From a checkpoint of a small audio captioner.
Data: 39062 training examples, 12.5 epochs.
Rows from block 4 of the text decoder of a small audio captioner, named by matrix and row number. Rows with one number belong to one neuron. Each number is 50 + 15 x the weight over its row's rms, rounded and kept within 0 to 99. All counts start at 0. After the name is the row's rms in percent of the matrix's.
After each neuron's rows are labels from the 100 texts, of 14976, where the neuron reaches its highest value: "fires on" is the input token at the peak. Only what is clearly more common there than usual is listed. The data: synthesized solo parts of chorales (CocoChorales). In brackets: how many of the 100.
# fc1: MLP up (decoder.blocks.4.mlp.fc1.weight, 1152x192), inputs 128-191
# fc2: MLP down (decoder.blocks.4.mlp.fc2.weight, 192x1152, transposed), outputs 128-191

fc1.576 093:43 67 61 38 43 34 27 66 35 33 25 51 57 44 30 37 03 43 50 53 65 80 54 55 62 39 89 37 53 36 37 46 17 54 33 71 44 50 60 64 53 53 61 68 39 45 64 60 50 60 24 49 50 56 30 78 68 47 49 41 62 74 47 56
fc2.576 104:40 25 38 66 56 78 42 42 56 70 76 45 46 30 71 59 98 53 46 50 49 43 46 54 59 62 10 73 39 48 79 57 54 71 32 26 59 66 30 35 43 36 48 42 52 51 54 49 46 40 66 53 52 48 44 26 22 42 52 40 53 30 44 44
fires on: "c4" (48); "b4" (25); "f4" (11)

fc1.623 075:58 43 26 47 46 67 19 42 45 72 61 74 47 51 91 34 48 53 53 31 35 63 41 49 56 52 53 57 44 34 27 60 66 31 23 61 55 37 58 70 55 67 36 23 09 28 51 55 57 40 52 49 46 52 25 45 30 66 38 61 44 38 77 41
fc2.623 080:57 56 45 63 55 38 37 60 23 46 31 73 30 40 02 58 48 68 42 71 71 54 64 49 64 49 59 52 60 29 70 35 25 52 27 27 57 59 37 51 64 57 57 74 66 63 45 53 53 50 46 26 47 34 70 50 52 52 66 36 45 64 48 40
fires on: "<end>" (69); "5" (20)

fc1.661 102:71 78 24 24 52 35 41 60 51 37 34 56 63 57 42 56 49 58 67 30 61 30 14 41 74 38 26 43 52 55 57 39 39 35 59 56 23 24 43 67 62 43 37 32 47 59 52 43 54 80 43 58 27 58 51 53 63 42 37 67 68 62 23 43
fc2.661 112:42 37 85 59 60 64 65 39 55 71 61 46 27 46 59 45 54 51 46 33 20 64 64 53 38 59 47 48 69 56 56 43 55 65 46 51 74 66 63 55 37 58 63 69 64 40 44 55 43 44 70 41 63 47 43 49 55 66 54 50 37 36 73 50
fires on: "#" (40); "b3" (20); "3" (16)

fc1.73 095:44 35 46 72 27 67 60 53 36 41 72 66 70 50 80 42 25 57 40 36 61 51 60 51 56 34 62 52 68 60 50 62 52 16 58 67 14 49 57 20 64 47 51 63 36 22 60 54 69 33 57 59 45 26 28 30 35 46 37 34 38 71 56 49
fc2.73 092:47 41 52 28 25 59 64 58 43 42 72 39 62 40 39 56 61 25 66 53 58 67 80 29 61 55 51 45 68 33 33 55 19 41 47 53 55 60 45 43 62 65 42 63 30 39 49 66 41 31 46 43 51 13 48 39 63 06 41 57 67 58 39 47
fires on: "g5" (11); "a3" (11); "3" (7)

fc1.150 101:17 52 53 53 43 48 49 39 54 45 55 52 65 44 56 65 39 47 72 33 56 74 39 44 53 40 56 71 37 50 33 53 72 35 37 62 56 67 76 40 51 50 52 34 66 58 50 28 74 28 43 56 48 43 26 62 33 36 53 57 47 59 34 63
fc2.150 102:38 55 76 44 30 42 82 32 56 37 47 52 13 20 19 21 46 40 69 37 34 55 12 55 46 50 38 59 67 47 44 58 42 17 42 55 40 54 35 51 68 42 29 24 47 54 51 24 52 53 46 34 47 57 37 45 29 51 21 37 43 46 85 42
fires on: ":" (85)

fc1.151 137:39 67 56 34 36 59 45 47 54 64 49 89 60 50 65 40 35 50 58 48 68 36 51 50 55 36 73 10 28 45 55 49 68 60 49 40 24 44 59 52 61 54 50 48 35 38 54 55 67 54 45 86 68 38 35 64 51 55 34 47 48 43 52 26
fc2.151 116:32 42 35 62 36 67 49 50 40 46 40 36 29 68 22 64 70 48 52 46 52 55 52 63 73 30 77 66 57 58 45 12 45 36 56 52 55 56 18 40 62 84 35 39 76 85 34 50 52 64 55 15 53 40 46 26 55 50 49 37 54 56 47 44
fires on: "3" (25); "double" (20)

fc1.59 032:48 33 46 48 63 39 38 70 34 38 76 48 44 47 69 47 36 44 44 51 59 28 40 47 44 56 51 64 63 47 34 23 41 18 70 39 39 51 25 49 58 45 57 39 28 43 62 58 44 49 56 50 48 54 32 67 37 38 05 50 55 47 60 54
fc2.59 039:60 58 41 66 51 45 69 26 86 49 20 32 67 31 44 41 60 50 82 47 43 69 47 60 52 35 47 38 39 32 64 62 74 61 57 49 42 44 54 44 17 65 48 71 60 57 38 59 57 56 34 60 64 66 50 23 73 48 75 29 51 55 18 58
fires on: "g3" (16)

fc1.100 081:19 67 63 40 33 34 58 53 35 46 45 64 58 52 42 42 31 36 55 34 45 56 28 33 41 39 57 43 63 14 63 39 41 37 52 59 40 34 67 33 96 57 64 23 74 38 53 78 54 61 55 29 31 60 30 59 55 50 54 54 38 84 37 18
fc2.100 089:46 23 58 64 46 49 45 50 58 48 70 62 25 49 60 59 70 57 59 64 61 59 69 62 59 73 39 47 38 88 48 53 49 73 31 50 45 69 39 61 20 32 44 55 40 66 65 48 55 37 40 64 67 49 60 45 48 37 38 35 60 06 47 66
fires on: "e5" (21); "5" (15); "d4" (11); "g3" (7)

fc1.639 069:36 30 37 49 53 58 58 39 33 56 41 53 46 30 41 60 28 35 60 72 60 71 53 56 52 45 50 55 39 27 15 47 65 21 54 31 52 59 43 50 78 40 57 58 51 54 56 54 39 34 26 81 67 50 55 56 48 52 14 64 56 68 42 63
fc2.639 075:65 40 42 80 55 67 54 59 43 56 50 52 75 58 54 70 71 41 84 40 34 33 38 44 60 31 54 62 45 38 67 56 33 53 30 52 37 53 25 24 62 60 27 57 48 73 32 65 47 63 74 50 54 60 54 16 68 16 67 24 57 62 35 55
fires on: "g3" (32); "4" (28); "a4" (17); "c4" (7)

fc1.475 056:80 55 55 41 44 26 41 61 29 49 22 61 54 53 45 45 64 22 48 49 62 71 41 15 38 40 69 44 37 51 28 26 46 26 42 44 63 47 50 36 45 25 65 29 60 24 80 83 51 65 70 33 57 43 49 73 46 21 18 44 46 51 48 64
fc2.475 058:44 42 45 33 64 55 34 56 77 26 54 47 42 52 41 46 54 85 45 31 20 64 35 67 32 50 09 58 69 40 58 49 59 65 35 72 31 39 47 54 79 55 25 48 40 56 37 38 67 57 36 54 39 66 20 45 64 64 86 58 68 49 65 00
fires on: "#" (59)

fc1.505 103:50 42 44 47 55 36 29 45 63 73 40 47 71 56 72 55 56 77 68 61 64 35 38 51 73 52 40 49 33 68 76 77 55 59 44 45 27 54 61 55 65 21 38 52 40 23 44 48 53 62 32 46 50 64 29 87 41 36 63 58 48 66 49 42
fc2.505 098:24 60 25 53 55 61 58 40 48 55 55 77 42 52 37 44 36 49 25 41 48 49 51 15 35 69 55 37 33 44 67 44 53 52 53 40 63 47 49 45 16 63 16 69 53 62 54 54 52 40 51 57 36 42 51 30 51 51 49 57 49 27 30 32
fires on: "<end>" (84); "b3" (8)

fc1.374 064:32 41 28 56 54 55 65 75 74 22 41 38 61 73 57 16 62 25 43 59 53 66 54 40 52 31 60 67 61 67 47 46 84 61 60 62 62 71 62 60 54 62 46 57 62 63 08 56 59 31 43 40 64 44 36 40 48 62 58 70 48 46 30 65
fc2.374 079:49 65 40 61 30 64 40 48 56 66 49 12 64 54 25 26 55 45 55 46 44 42 57 55 26 57 28 09 43 52 53 67 46 60 61 70 57 36 47 63 60 41 55 50 36 33 46 46 66 25 40 61 82 43 62 51 65 54 33 34 26 71 69 64
fires on: "e5" (33); "5" (28); "c5" (15)

fc1.109 066:57 62 51 36 33 60 57 36 54 48 66 19 63 45 62 54 29 56 52 37 48 30 37 22 51 59 66 64 60 58 66 57 40 57 29 37 52 59 64 52 57 47 32 46 33 32 68 64 50 24 27 16 38 26 63 48 40 38 44 53 47 71 52 74
fc2.109 080:25 54 55 41 57 45 55 53 51 31 59 64 44 54 40 33 63 61 31 58 51 77 52 83 48 58 42 41 51 37 34 45 49 50 53 31 54 53 32 36 54 79 63 45 76 81 55 44 51 75 73 73 60 77 52 29 53 62 58 41 58 27 49 45
fires on: "#" (96)

fc1.147 074:25 66 43 37 43 31 22 55 41 19 43 46 37 82 40 16 20 38 31 58 48 86 46 37 29 60 71 58 70 52 70 34 62 55 69 94 66 68 41 33 41 32 61 35 73 71 09 56 59 43 22 78 51 28 40 44 42 62 49 45 42 54 45 60
fc2.147 074:57 69 66 93 55 87 58 54 48 48 56 26 48 27 40 47 65 41 94 56 40 41 40 63 36 69 33 31 48 59 55 77 27 48 23 47 51 44 42 70 70 38 41 42 30 48 44 53 79 28 46 72 37 61 67 79 52 61 31 40 36 61 66 66
fires on: "5" (48); "a5" (13); "e5" (13); "a4" (11)

fc1.417 118:38 12 45 67 54 44 17 25 64 48 46 68 39 69 51 58 24 74 47 43 34 56 29 57 57 53 49 58 42 48 52 37 66 65 40 22 69 66 51 54 32 37 06 45 83 35 33 21 35 37 43 59 56 65 73 71 64 33 77 47 39 47 43 31
fc2.417 105:94 43 55 56 07 58 63 58 40 46 66 18 52 37 47 43 72 40 61 30 69 29 63 61 60 58 40 56 46 42 43 61 43 40 40 73 64 36 40 63 65 32 63 44 32 54 62 59 63 54 55 33 78 37 32 43 46 56 41 53 66 58 72 65
fires on: "<end>" (34); "g3" (15); "g5" (15); "c4" (12)

fc1.28 084:59 28 43 57 49 62 62 50 51 55 44 42 57 54 60 71 58 69 48 78 66 33 43 59 62 49 74 58 46 37 78 31 70 54 72 36 41 45 83 31 70 70 75 52 20 47 40 49 37 39 54 80 08 42 51 29 17 49 24 55 53 60 49 42
fc2.28 083:65 59 67 45 62 47 84 28 51 34 33 72 61 48 28 42 57 50 31 41 49 53 55 73 32 44 74 45 78 33 77 47 30 46 27 34 46 33 48 67 21 27 62 36 36 35 61 52 47 66 64 62 68 62 82 75 41 68 53 30 52 46 49 32
fires on: "g3" (29); "c4" (29); "3" (20)

fc1.692 080:59 35 20 42 58 42 62 75 40 42 47 66 76 78 79 80 30 63 61 30 26 49 58 25 38 51 46 69 47 45 54 50 63 50 29 52 42 51 37 42 46 53 38 90 51 41 43 26 52 52 49 67 52 38 65 61 65 72 28 40 59 56 31 62
fc2.692 081:36 46 69 48 51 43 68 34 46 59 60 26 66 43 32 43 41 70 34 53 52 56 53 29 72 43 69 42 37 36 44 31 40 44 38 51 71 39 49 75 37 55 52 55 82 44 53 51 57 37 23 47 89 83 27 61 37 32 67 50 44 16 46 28
fires on: "g3" (36); "<end>" (23); "c5" (12)

fc1.278 116:35 44 34 65 46 48 65 59 63 30 46 67 68 58 63 26 65 30 52 37 69 66 68 34 63 67 65 43 48 70 55 53 60 52 61 66 42 41 81 80 60 28 58 51 47 52 40 37 42 28 51 45 59 38 37 37 42 72 72 72 51 58 43 58
fc2.278 118:49 54 37 49 45 32 49 55 50 46 49 28 60 78 16 40 70 33 35 56 78 53 74 47 52 60 33 21 59 37 35 59 53 66 58 68 50 48 43 51 61 40 47 78 38 39 11 55 55 41 45 65 70 52 37 60 52 60 45 40 48 51 67 59
fires on: "e5" (46); "5" (25); "c5" (22)

fc1.234 099:69 50 58 51 48 52 90 73 52 89 56 41 60 33 51 44 34 60 65 32 32 34 58 52 35 35 64 30 67 47 51 50 52 23 40 35 48 59 62 36 47 51 33 63 24 51 57 64 55 59 45 41 47 72 47 53 36 51 44 41 43 35 95 47
fc2.234 094:42 52 45 38 70 23 37 20 26 44 62 74 25 60 52 71 44 55 29 48 55 72 23 57 54 72 67 54 29 37 32 59 38 47 51 54 53 42 35 50 57 47 54 48 70 66 38 45 43 77 50 75 31 52 42 48 27 65 61 54 59 61 32 43
fires on: "<end>" (84)

fc1.594 087:42 60 85 58 38 02 39 15 69 48 62 63 46 55 44 44 25 66 19 59 47 56 42 50 44 28 38 62 41 48 47 57 69 52 52 48 47 64 53 54 44 43 52 62 60 35 38 09 47 31 45 48 48 62 69 47 37 59 44 34 49 74 61 67
fc2.594 093:46 34 38 49 93 96 41 61 21 53 44 34 63 46 61 37 57 56 73 50 71 68 46 49 62 76 55 23 47 58 65 37 27 71 48 45 64 53 62 65 60 68 46 53 48 59 44 67 51 57 41 58 42 31 40 65 49 38 64 66 41 52 36 40
fires on: "3" (47); "clarinet" (22); "g4" (8)

fc1.724 065:10 58 69 32 49 71 20 42 73 52 50 68 74 43 38 20 40 61 31 55 53 65 42 27 39 43 71 68 80 51 52 64 62 54 49 38 65 53 60 55 33 56 54 38 53 39 46 46 70 41 25 56 60 51 35 35 57 77 32 24 53 54 61 53
fc2.724 077:26 60 51 48 25 66 67 50 58 52 44 61 56 53 49 56 33 59 48 61 36 78 67 67 62 53 50 60 69 28 70 81 38 62 60 62 48 41 42 18 49 41 72 55 20 30 78 61 37 77 35 63 63 53 46 66 72 42 69 78 66 51 55 11
fires on: "c4" (46); ":" (23); "3" (14); "b3" (9)

fc1.26 118:50 31 31 60 47 37 64 56 47 75 63 23 43 54 43 35 53 35 44 59 56 71 37 50 62 42 54 57 56 55 20 39 63 72 52 39 56 52 35 50 72 44 63 52 41 73 15 60 24 18 38 55 26 58 23 77 66 41 31 74 57 39 66 46
fc2.26 109:30 18 43 78 38 62 63 46 45 35 39 48 33 60 43 73 39 32 88 60 45 42 51 45 51 31 59 56 29 34 50 36 38 69 46 48 31 55 51 29 36 34 27 43 73 61 30 57 43 68 48 17 74 69 51 39 57 41 68 53 61 42 59 29
fires on: "g3" (41); "3" (20); "c4" (9); "b3" (7)

fc1.164 106:65 47 47 44 76 65 59 53 47 53 36 47 53 33 69 49 34 43 39 74 34 76 45 37 63 37 22 71 38 50 12 49 30 29 49 40 31 53 26 63 71 48 71 22 38 40 74 79 55 48 47 76 65 43 72 56 33 25 49 44 39 58 41 39
fc2.164 105:70 63 52 61 52 63 35 85 52 49 41 37 73 43 26 59 77 55 55 54 34 27 64 61 54 57 47 55 73 30 44 57 39 55 37 63 59 47 35 36 67 61 42 61 66 38 21 43 57 15 38 60 67 62 44 29 58 52 82 48 37 49 59 55
fires on: "4" (64); "5" (15)

fc1.541 109:59 63 53 49 35 60 28 40 67 41 61 71 68 51 68 48 64 75 57 34 61 25 63 21 42 45 34 45 51 62 50 41 31 53 39 45 61 42 70 47 48 53 57 83 50 55 83 59 57 37 65 67 62 38 62 40 38 50 75 68 70 54 47 63
fc2.541 108:69 69 45 57 47 64 65 77 24 46 37 37 33 50 48 67 59 79 69 74 61 37 59 55 62 48 71 47 42 50 26 43 55 67 72 59 49 36 30 33 64 28 57 46 46 62 67 24 42 88 52 37 38 57 65 70 78 45 48 48 50 42 65 47
fires on: "5" (35); "4" (29); ":" (24)

fc1.279 160:38 47 50 66 61 44 54 63 17 48 44 64 48 48 50 73 71 59 56 55 45 46 29 43 72 54 34 63 31 24 57 53 48 39 56 61 35 56 92 48 62 66 26 68 74 29 69 53 66 48 30 49 32 66 41 46 58 50 32 61 64 67 56 81
fc2.279 135:23 57 56 22 49 66 52 37 57 71 60 66 54 68 40 45 50 60 32 38 91 05 63 59 28 76 55 47 77 33 59 49 31 50 44 22 46 41 53 76 25 55 69 33 37 54 10 48 31 59 60 64 68 66 48 67 53 57 56 39 53 64 43 49
fires on: "5" (20)

fc1.573 112:20 55 58 65 45 67 45 32 54 54 69 17 50 72 43 57 63 75 17 45 44 49 29 61 57 66 50 27 48 45 39 40 67 49 68 54 68 66 48 57 45 54 32 24 67 51 52 46 29 40 31 57 18 73 56 39 42 48 72 68 73 63 46 39
fc2.573 117:59 31 53 24 48 51 57 56 59 51 39 73 61 27 60 22 53 45 84 66 53 34 78 57 43 41 54 75 51 59 64 70 38 51 37 50 23 36 66 52 59 48 52 64 34 55 52 56 70 62 66 47 59 36 49 67 45 60 19 29 48 65 56 67
fires on: "5" (36); "e5" (32); "f5" (9)

fc1.183 075:05 45 59 47 46 36 48 64 59 48 29 47 74 39 54 38 38 47 55 64 39 67 51 41 38 46 56 70 55 37 63 49 71 37 55 54 56 67 41 60 59 77 42 60 66 13 55 59 56 51 84 77 71 23 54 52 53 43 28 42 32 60 31 43
fc2.183 085:54 47 32 50 73 63 41 20 56 44 55 72 26 48 55 56 36 45 61 62 61 33 56 68 51 49 45 55 48 50 56 47 46 62 59 52 50 14 65 49 68 46 75 55 29 79 47 51 46 62 17 42 26 69 28 60 60 57 74 62 70 49 71 59
fires on: "horn" (22); "saxophone" (14); "bassoon" (13); "clarinet" (12)

fc1.566 060:56 46 55 27 32 04 35 52 45 55 78 32 36 59 60 30 50 59 29 58 41 65 51 58 39 29 57 70 49 46 48 53 46 48 46 79 50 46 66 35 37 39 37 44 30 39 57 34 56 51 38 03 40 48 53 49 46 28 28 70 52 43 56 52
fc2.566 067:43 63 46 68 50 79 70 52 50 31 47 64 65 48 31 45 38 48 44 33 46 39 46 52 37 62 62 27 32 35 43 57 55 47 67 22 39 48 32 75 37 52 60 58 58 61 46 66 33 52 35 55 50 67 62 65 48 62 64 32 52 67 44 66
fires on: "#" (100)

fc1.79 107:39 28 59 25 73 50 44 42 72 50 51 20 60 63 58 64 43 82 57 83 22 29 67 35 40 49 56 47 65 35 53 72 76 53 85 56 66 11 49 72 65 39 48 62 39 32 32 42 51 43 62 63 20 52 40 55 49 54 39 58 61 70 64 54
fc2.79 097:21 46 36 88 51 82 60 31 35 36 47 28 38 45 37 73 62 52 25 35 67 55 69 58 22 63 62 47 56 50 64 49 37 44 35 23 51 72 60 63 51 27 56 59 22 34 39 81 66 50 41 65 36 38 71 81 71 48 38 45 33 49 45 41
fires on: "#" (100)

fc1.364 095:36 55 49 85 36 17 50 56 32 49 63 33 39 55 43 52 58 66 49 52 38 50 46 75 40 54 59 88 30 47 51 39 68 24 23 38 60 87 82 38 57 44 57 61 71 56 60 48 41 35 50 06 49 57 38 51 68 46 34 91 58 42 40 48
fc2.364 094:33 39 60 19 45 45 53 36 78 51 67 58 67 17 30 32 56 29 56 38 45 39 53 40 52 65 35 45 44 27 56 43 43 40 56 49 40 33 25 41 33 47 40 40 61 47 79 47 52 48 47 54 41 59 58 50 47 55 65 25 66 59 55 60
fires on: "f5" (33); "a4" (14); "d4" (14); "d5" (11)

fc1.749 082:15 30 70 38 59 24 56 58 61 41 71 18 57 39 83 55 16 71 42 78 38 33 66 47 48 42 31 34 73 40 62 39 76 68 65 43 51 42 50 29 53 42 61 47 25 45 31 50 60 29 42 44 65 36 24 50 46 61 83 21 84 42 54 57
fc2.749 079:53 64 00 49 51 58 39 33 73 39 29 36 50 54 25 48 73 34 49 65 48 41 40 61 61 59 56 29 42 83 36 50 28 59 55 48 49 42 76 79 60 45 33 46 52 44 50 60 35 76 38 49 36 49 47 72 66 46 54 62 17 42 35 52
fires on: ":" (86)

fc1.363 122:21 50 50 59 52 38 49 64 98 47 63 54 60 50 52 44 21 39 48 39 41 66 45 53 36 47 41 45 49 50 52 31 43 78 67 54 68 25 43 61 58 50 67 55 49 68 42 27 50 56 62 68 67 37 37 43 61 22 68 63 49 56 55 56
fc2.363 127:37 44 76 52 75 65 57 49 74 61 38 30 40 58 49 80 49 68 61 44 65 62 64 46 42 38 43 40 74 57 56 51 62 58 61 46 55 52 37 77 49 21 69 87 66 55 44 31 50 11 49 48 69 58 79 59 42 36 61 48 66 56 41 49
fires on: "c4" (28); "tuba" (27); "bassoon" (8); "cello" (8)

fc1.733 197:75 35 43 33 39 54 52 51 84 26 80 80 47 41 24 93 54 71 38 43 33 51 33 71 42 51 49 60 73 59 43 67 41 67 30 45 44 36 28 42 55 35 27 76 44 70 64 42 76 53 56 76 87 32 42 27 61 64 64 59 66 52 58 49
fc2.733 183:38 59 39 62 40 26 42 46 23 53 21 47 64 54 63 00 43 37 48 37 52 50 64 34 63 40 26 49 30 37 63 49 69 27 52 48 59 65 71 73 54 63 62 46 65 38 36 43 23 32 54 29 18 74 76 64 55 60 37 45 14 56 42 55
fires on: "<end>" (49); "b3" (21); "3" (9)

fc1.554 126:59 58 49 57 68 42 83 39 54 48 55 59 64 37 49 23 21 46 54 49 28 68 47 46 47 50 65 35 38 59 49 46 24 80 44 49 38 93 38 62 52 66 17 33 55 45 45 59 47 43 50 28 19 30 41 36 64 58 57 59 48 56 50 73
fc2.554 120:50 46 51 21 47 51 33 51 44 50 62 47 25 71 78 43 33 68 31 48 47 35 21 47 57 70 45 42 49 74 67 40 36 69 53 59 17 52 22 45 55 44 33 36 64 41 28 47 43 01 55 19 76 63 65 61 64 57 04 65 55 64 63 41
fires on: "4" (37); ":" (24); "e4" (15); "c4" (11)

fc1.654 139:61 41 37 43 63 24 56 30 53 39 34 56 49 64 62 34 41 58 68 71 10 36 46 52 46 58 47 39 52 96 59 50 48 32 79 33 60 53 29 64 41 31 47 39 39 67 52 49 40 68 54 40 57 47 63 48 58 44 43 45 64 56 35 69
fc2.654 125:43 58 38 20 57 55 60 51 55 51 57 48 43 81 58 60 37 43 10 43 41 68 31 60 63 57 38 44 54 54 42 65 49 74 00 18 30 47 81 55 38 40 50 26 50 64 61 58 53 37 34 27 41 36 53 44 52 56 81 55 53 70 67 55
fires on: ":" (83)

fc1.701 116:10 54 28 71 52 80 40 62 54 43 45 57 50 31 65 34 29 34 66 63 70 60 35 40 55 37 54 68 38 66 36 49 51 37 39 63 44 52 42 50 41 41 51 42 47 47 39 46 10 62 45 45 29 56 72 82 21 45 35 45 73 73 50 63
fc2.701 129:46 60 49 67 66 39 34 52 39 51 51 44 68 49 62 37 76 34 30 41 60 72 45 73 63 15 57 40 42 22 59 64 81 45 33 29 36 44 78 41 45 36 58 38 33 57 43 40 30 50 69 43 60 53 67 56 51 94 56 38 57 68 24 60
fires on: ":" (49); "4" (40)

fc1.325 128:38 32 69 31 52 47 37 60 47 22 61 31 28 39 73 49 47 41 52 12 41 58 59 60 47 52 52 44 53 23 59 56 56 52 48 71 25 54 50 59 78 38 28 63 44 43 46 43 31 51 65 26 73 47 35 57 90 52 32 75 34 76 59 54
fc2.325 119:59 77 26 58 61 27 53 35 52 47 26 82 59 53 50 65 65 42 40 90 71 57 14 36 46 74 50 42 79 66 37 42 32 55 60 22 56 55 49 31 24 55 57 71 48 36 33 61 33 52 36 77 45 68 79 44 42 52 52 48 49 41 55 37
fires on: "f5" (50); "a5" (16); "5" (16)

fc1.537 064:65 00 16 43 43 55 41 44 58 47 67 36 62 76 42 40 54 61 49 65 24 55 26 65 35 38 68 45 49 49 38 60 53 72 40 39 35 43 63 35 46 41 42 60 31 48 29 34 35 80 42 82 47 71 30 44 55 43 34 58 32 61 48 42
fc2.537 067:58 48 44 78 71 55 67 49 48 67 45 28 52 69 57 71 63 41 43 70 55 37 54 71 58 44 56 74 39 57 62 38 46 60 78 73 15 37 43 27 43 56 47 54 53 67 58 52 58 62 54 47 46 62 27 59 62 41 49 59 53 38 65 66
fires on: "g3" (37); "3" (34); "f3" (7)

fc1.691 080:53 53 25 61 46 50 46 56 58 57 34 39 87 43 40 37 40 59 61 72 28 71 75 75 51 44 50 25 21 37 34 41 15 57 52 52 44 82 67 45 41 52 33 48 33 37 54 35 38 75 40 60 33 24 25 34 47 67 45 49 45 92 56 67
fc2.691 083:39 39 67 36 53 75 64 53 64 51 50 54 38 51 56 63 43 52 22 42 70 51 60 60 53 68 78 85 74 74 70 53 63 39 49 31 62 32 46 45 40 40 60 44 31 48 45 57 47 38 53 38 56 66 82 82 13 54 51 35 59 35 49 05
fires on: "g3" (14); "c4" (11); "3" (7)

fc1.751 093:64 69 46 81 56 37 66 72 66 16 62 69 46 78 62 41 58 39 55 43 33 56 39 52 55 59 70 44 74 65 71 39 65 51 62 42 45 44 60 64 40 51 55 44 55 70 56 37 24 37 38 54 46 43 53 39 69 38 50 47 42 68 45 52
fc2.751 079:45 41 36 04 36 60 50 25 39 73 41 72 37 33 50 59 41 16 55 49 49 71 51 33 41 56 22 65 29 50 46 73 15 62 62 46 29 70 61 42 82 44 48 42 44 33 45 65 60 37 38 50 38 26 55 58 53 32 76 67 35 70 41 46
fires on: "4" (41); ":" (35); "c4" (9); "e4" (7)

fc1.420 080:50 60 50 57 44 11 62 54 62 38 55 44 65 43 63 48 66 59 90 59 74 40 62 33 43 74 43 64 24 57 55 57 25 64 47 53 39 68 53 61 34 51 54 55 51 53 34 81 39 30 68 32 45 53 41 62 66 54 40 48 48 33 45 43
fc2.420 094:47 39 70 53 48 54 46 32 60 54 39 42 24 66 32 54 22 52 30 57 25 64 49 75 41 49 49 42 55 56 43 52 75 73 66 45 68 35 44 23 46 49 54 32 35 58 85 48 44 42 32 66 53 59 60 47 46 68 53 44 57 67 46 38
fires on: "horn" (14)

fc1.419 090:58 34 25 61 60 34 51 50 50 97 42 28 40 44 80 64 63 46 45 41 48 48 37 35 38 51 53 54 55 54 49 47 78 52 48 65 52 41 46 43 70 59 57 56 38 69 58 41 47 32 48 26 59 50 52 44 55 60 44 69 29 42 63 40
fc2.419 104:47 59 67 36 38 39 64 50 26 00 59 68 57 53 29 61 20 38 75 64 49 52 60 55 74 52 52 54 40 70 24 30 13 53 53 28 60 61 58 46 53 30 53 58 53 45 50 62 33 62 45 68 23 37 58 46 54 60 61 40 73 53 39 56
fires on: "horn" (40); "trumpet" (22); "violin" (18); "flute" (12)

fc1.609 084:45 35 75 76 43 56 45 36 45 35 60 64 91 59 26 23 53 70 36 45 70 40 45 57 55 19 42 61 70 75 92 40 42 63 43 32 44 40 56 53 55 41 43 35 49 46 34 35 48 45 64 35 54 73 67 25 58 51 37 65 59 65 48 66
fc2.609 084:58 71 14 30 31 63 33 57 68 72 50 43 27 41 70 66 24 35 61 70 53 38 51 40 49 85 55 52 74 47 46 50 29 19 69 73 41 61 36 45 15 43 67 41 67 48 65 59 32 34 24 49 46 41 34 57 55 66 65 39 49 31 59 36
fires on: "#" (46); "g3" (29); "3" (21)

fc1.766 077:41 55 40 65 22 38 32 66 24 37 65 54 33 38 55 58 81 67 55 36 75 74 55 56 54 57 41 79 41 57 36 29 74 42 68 78 77 58 51 47 54 50 53 52 52 38 65 63 54 41 51 42 18 35 33 26 44 58 41 42 55 43 43 55
fc2.766 070:40 52 55 41 69 63 73 45 53 61 85 71 38 24 35 46 38 43 59 55 28 31 61 49 59 39 68 42 52 14 32 59 50 49 37 29 45 56 42 51 51 76 57 40 56 82 55 53 42 67 53 60 58 81 51 50 44 42 45 50 53 44 42 36
fires on: "5" (40); "<end>" (30); "3" (9)

fc1.160 119:50 00 45 52 62 62 48 48 38 47 57 59 68 62 70 68 35 49 54 63 51 56 62 30 49 39 55 37 73 35 41 60 45 39 55 54 49 58 65 47 72 57 31 56 48 36 49 38 63 50 55 68 48 51 27 51 42 55 73 65 14 83 74 35
fc2.160 092:14 49 36 35 43 68 60 67 32 42 37 20 12 46 56 71 66 54 49 63 36 45 91 64 54 55 41 44 22 33 73 54 67 61 52 46 61 42 37 64 62 28 36 46 23 84 43 46 43 60 52 63 54 38 58 74 65 61 36 30 57 64 70 31
fires on: "<end>" (56); "3" (13)

fc1.487 120:72 77 55 67 36 68 48 42 58 57 28 49 60 45 81 39 38 33 35 64 70 88 57 69 39 51 49 65 39 66 58 43 16 60 42 43 55 44 80 39 77 31 61 65 88 38 46 43 59 38 31 37 46 36 53 65 45 56 42 52 28 57 61 78
fc2.487 111:40 73 10 70 87 26 42 67 59 51 76 58 53 52 41 73 49 54 49 51 52 42 39 47 75 37 41 40 46 29 42 57 72 46 52 48 23 67 37 63 40 55 54 53 13 72 60 68 54 61 60 36 59 50 29 51 53 47 45 49 40 50 39 40
fires on: "horn" (50); "trumpet" (13); "clarinet" (13); "flute" (12)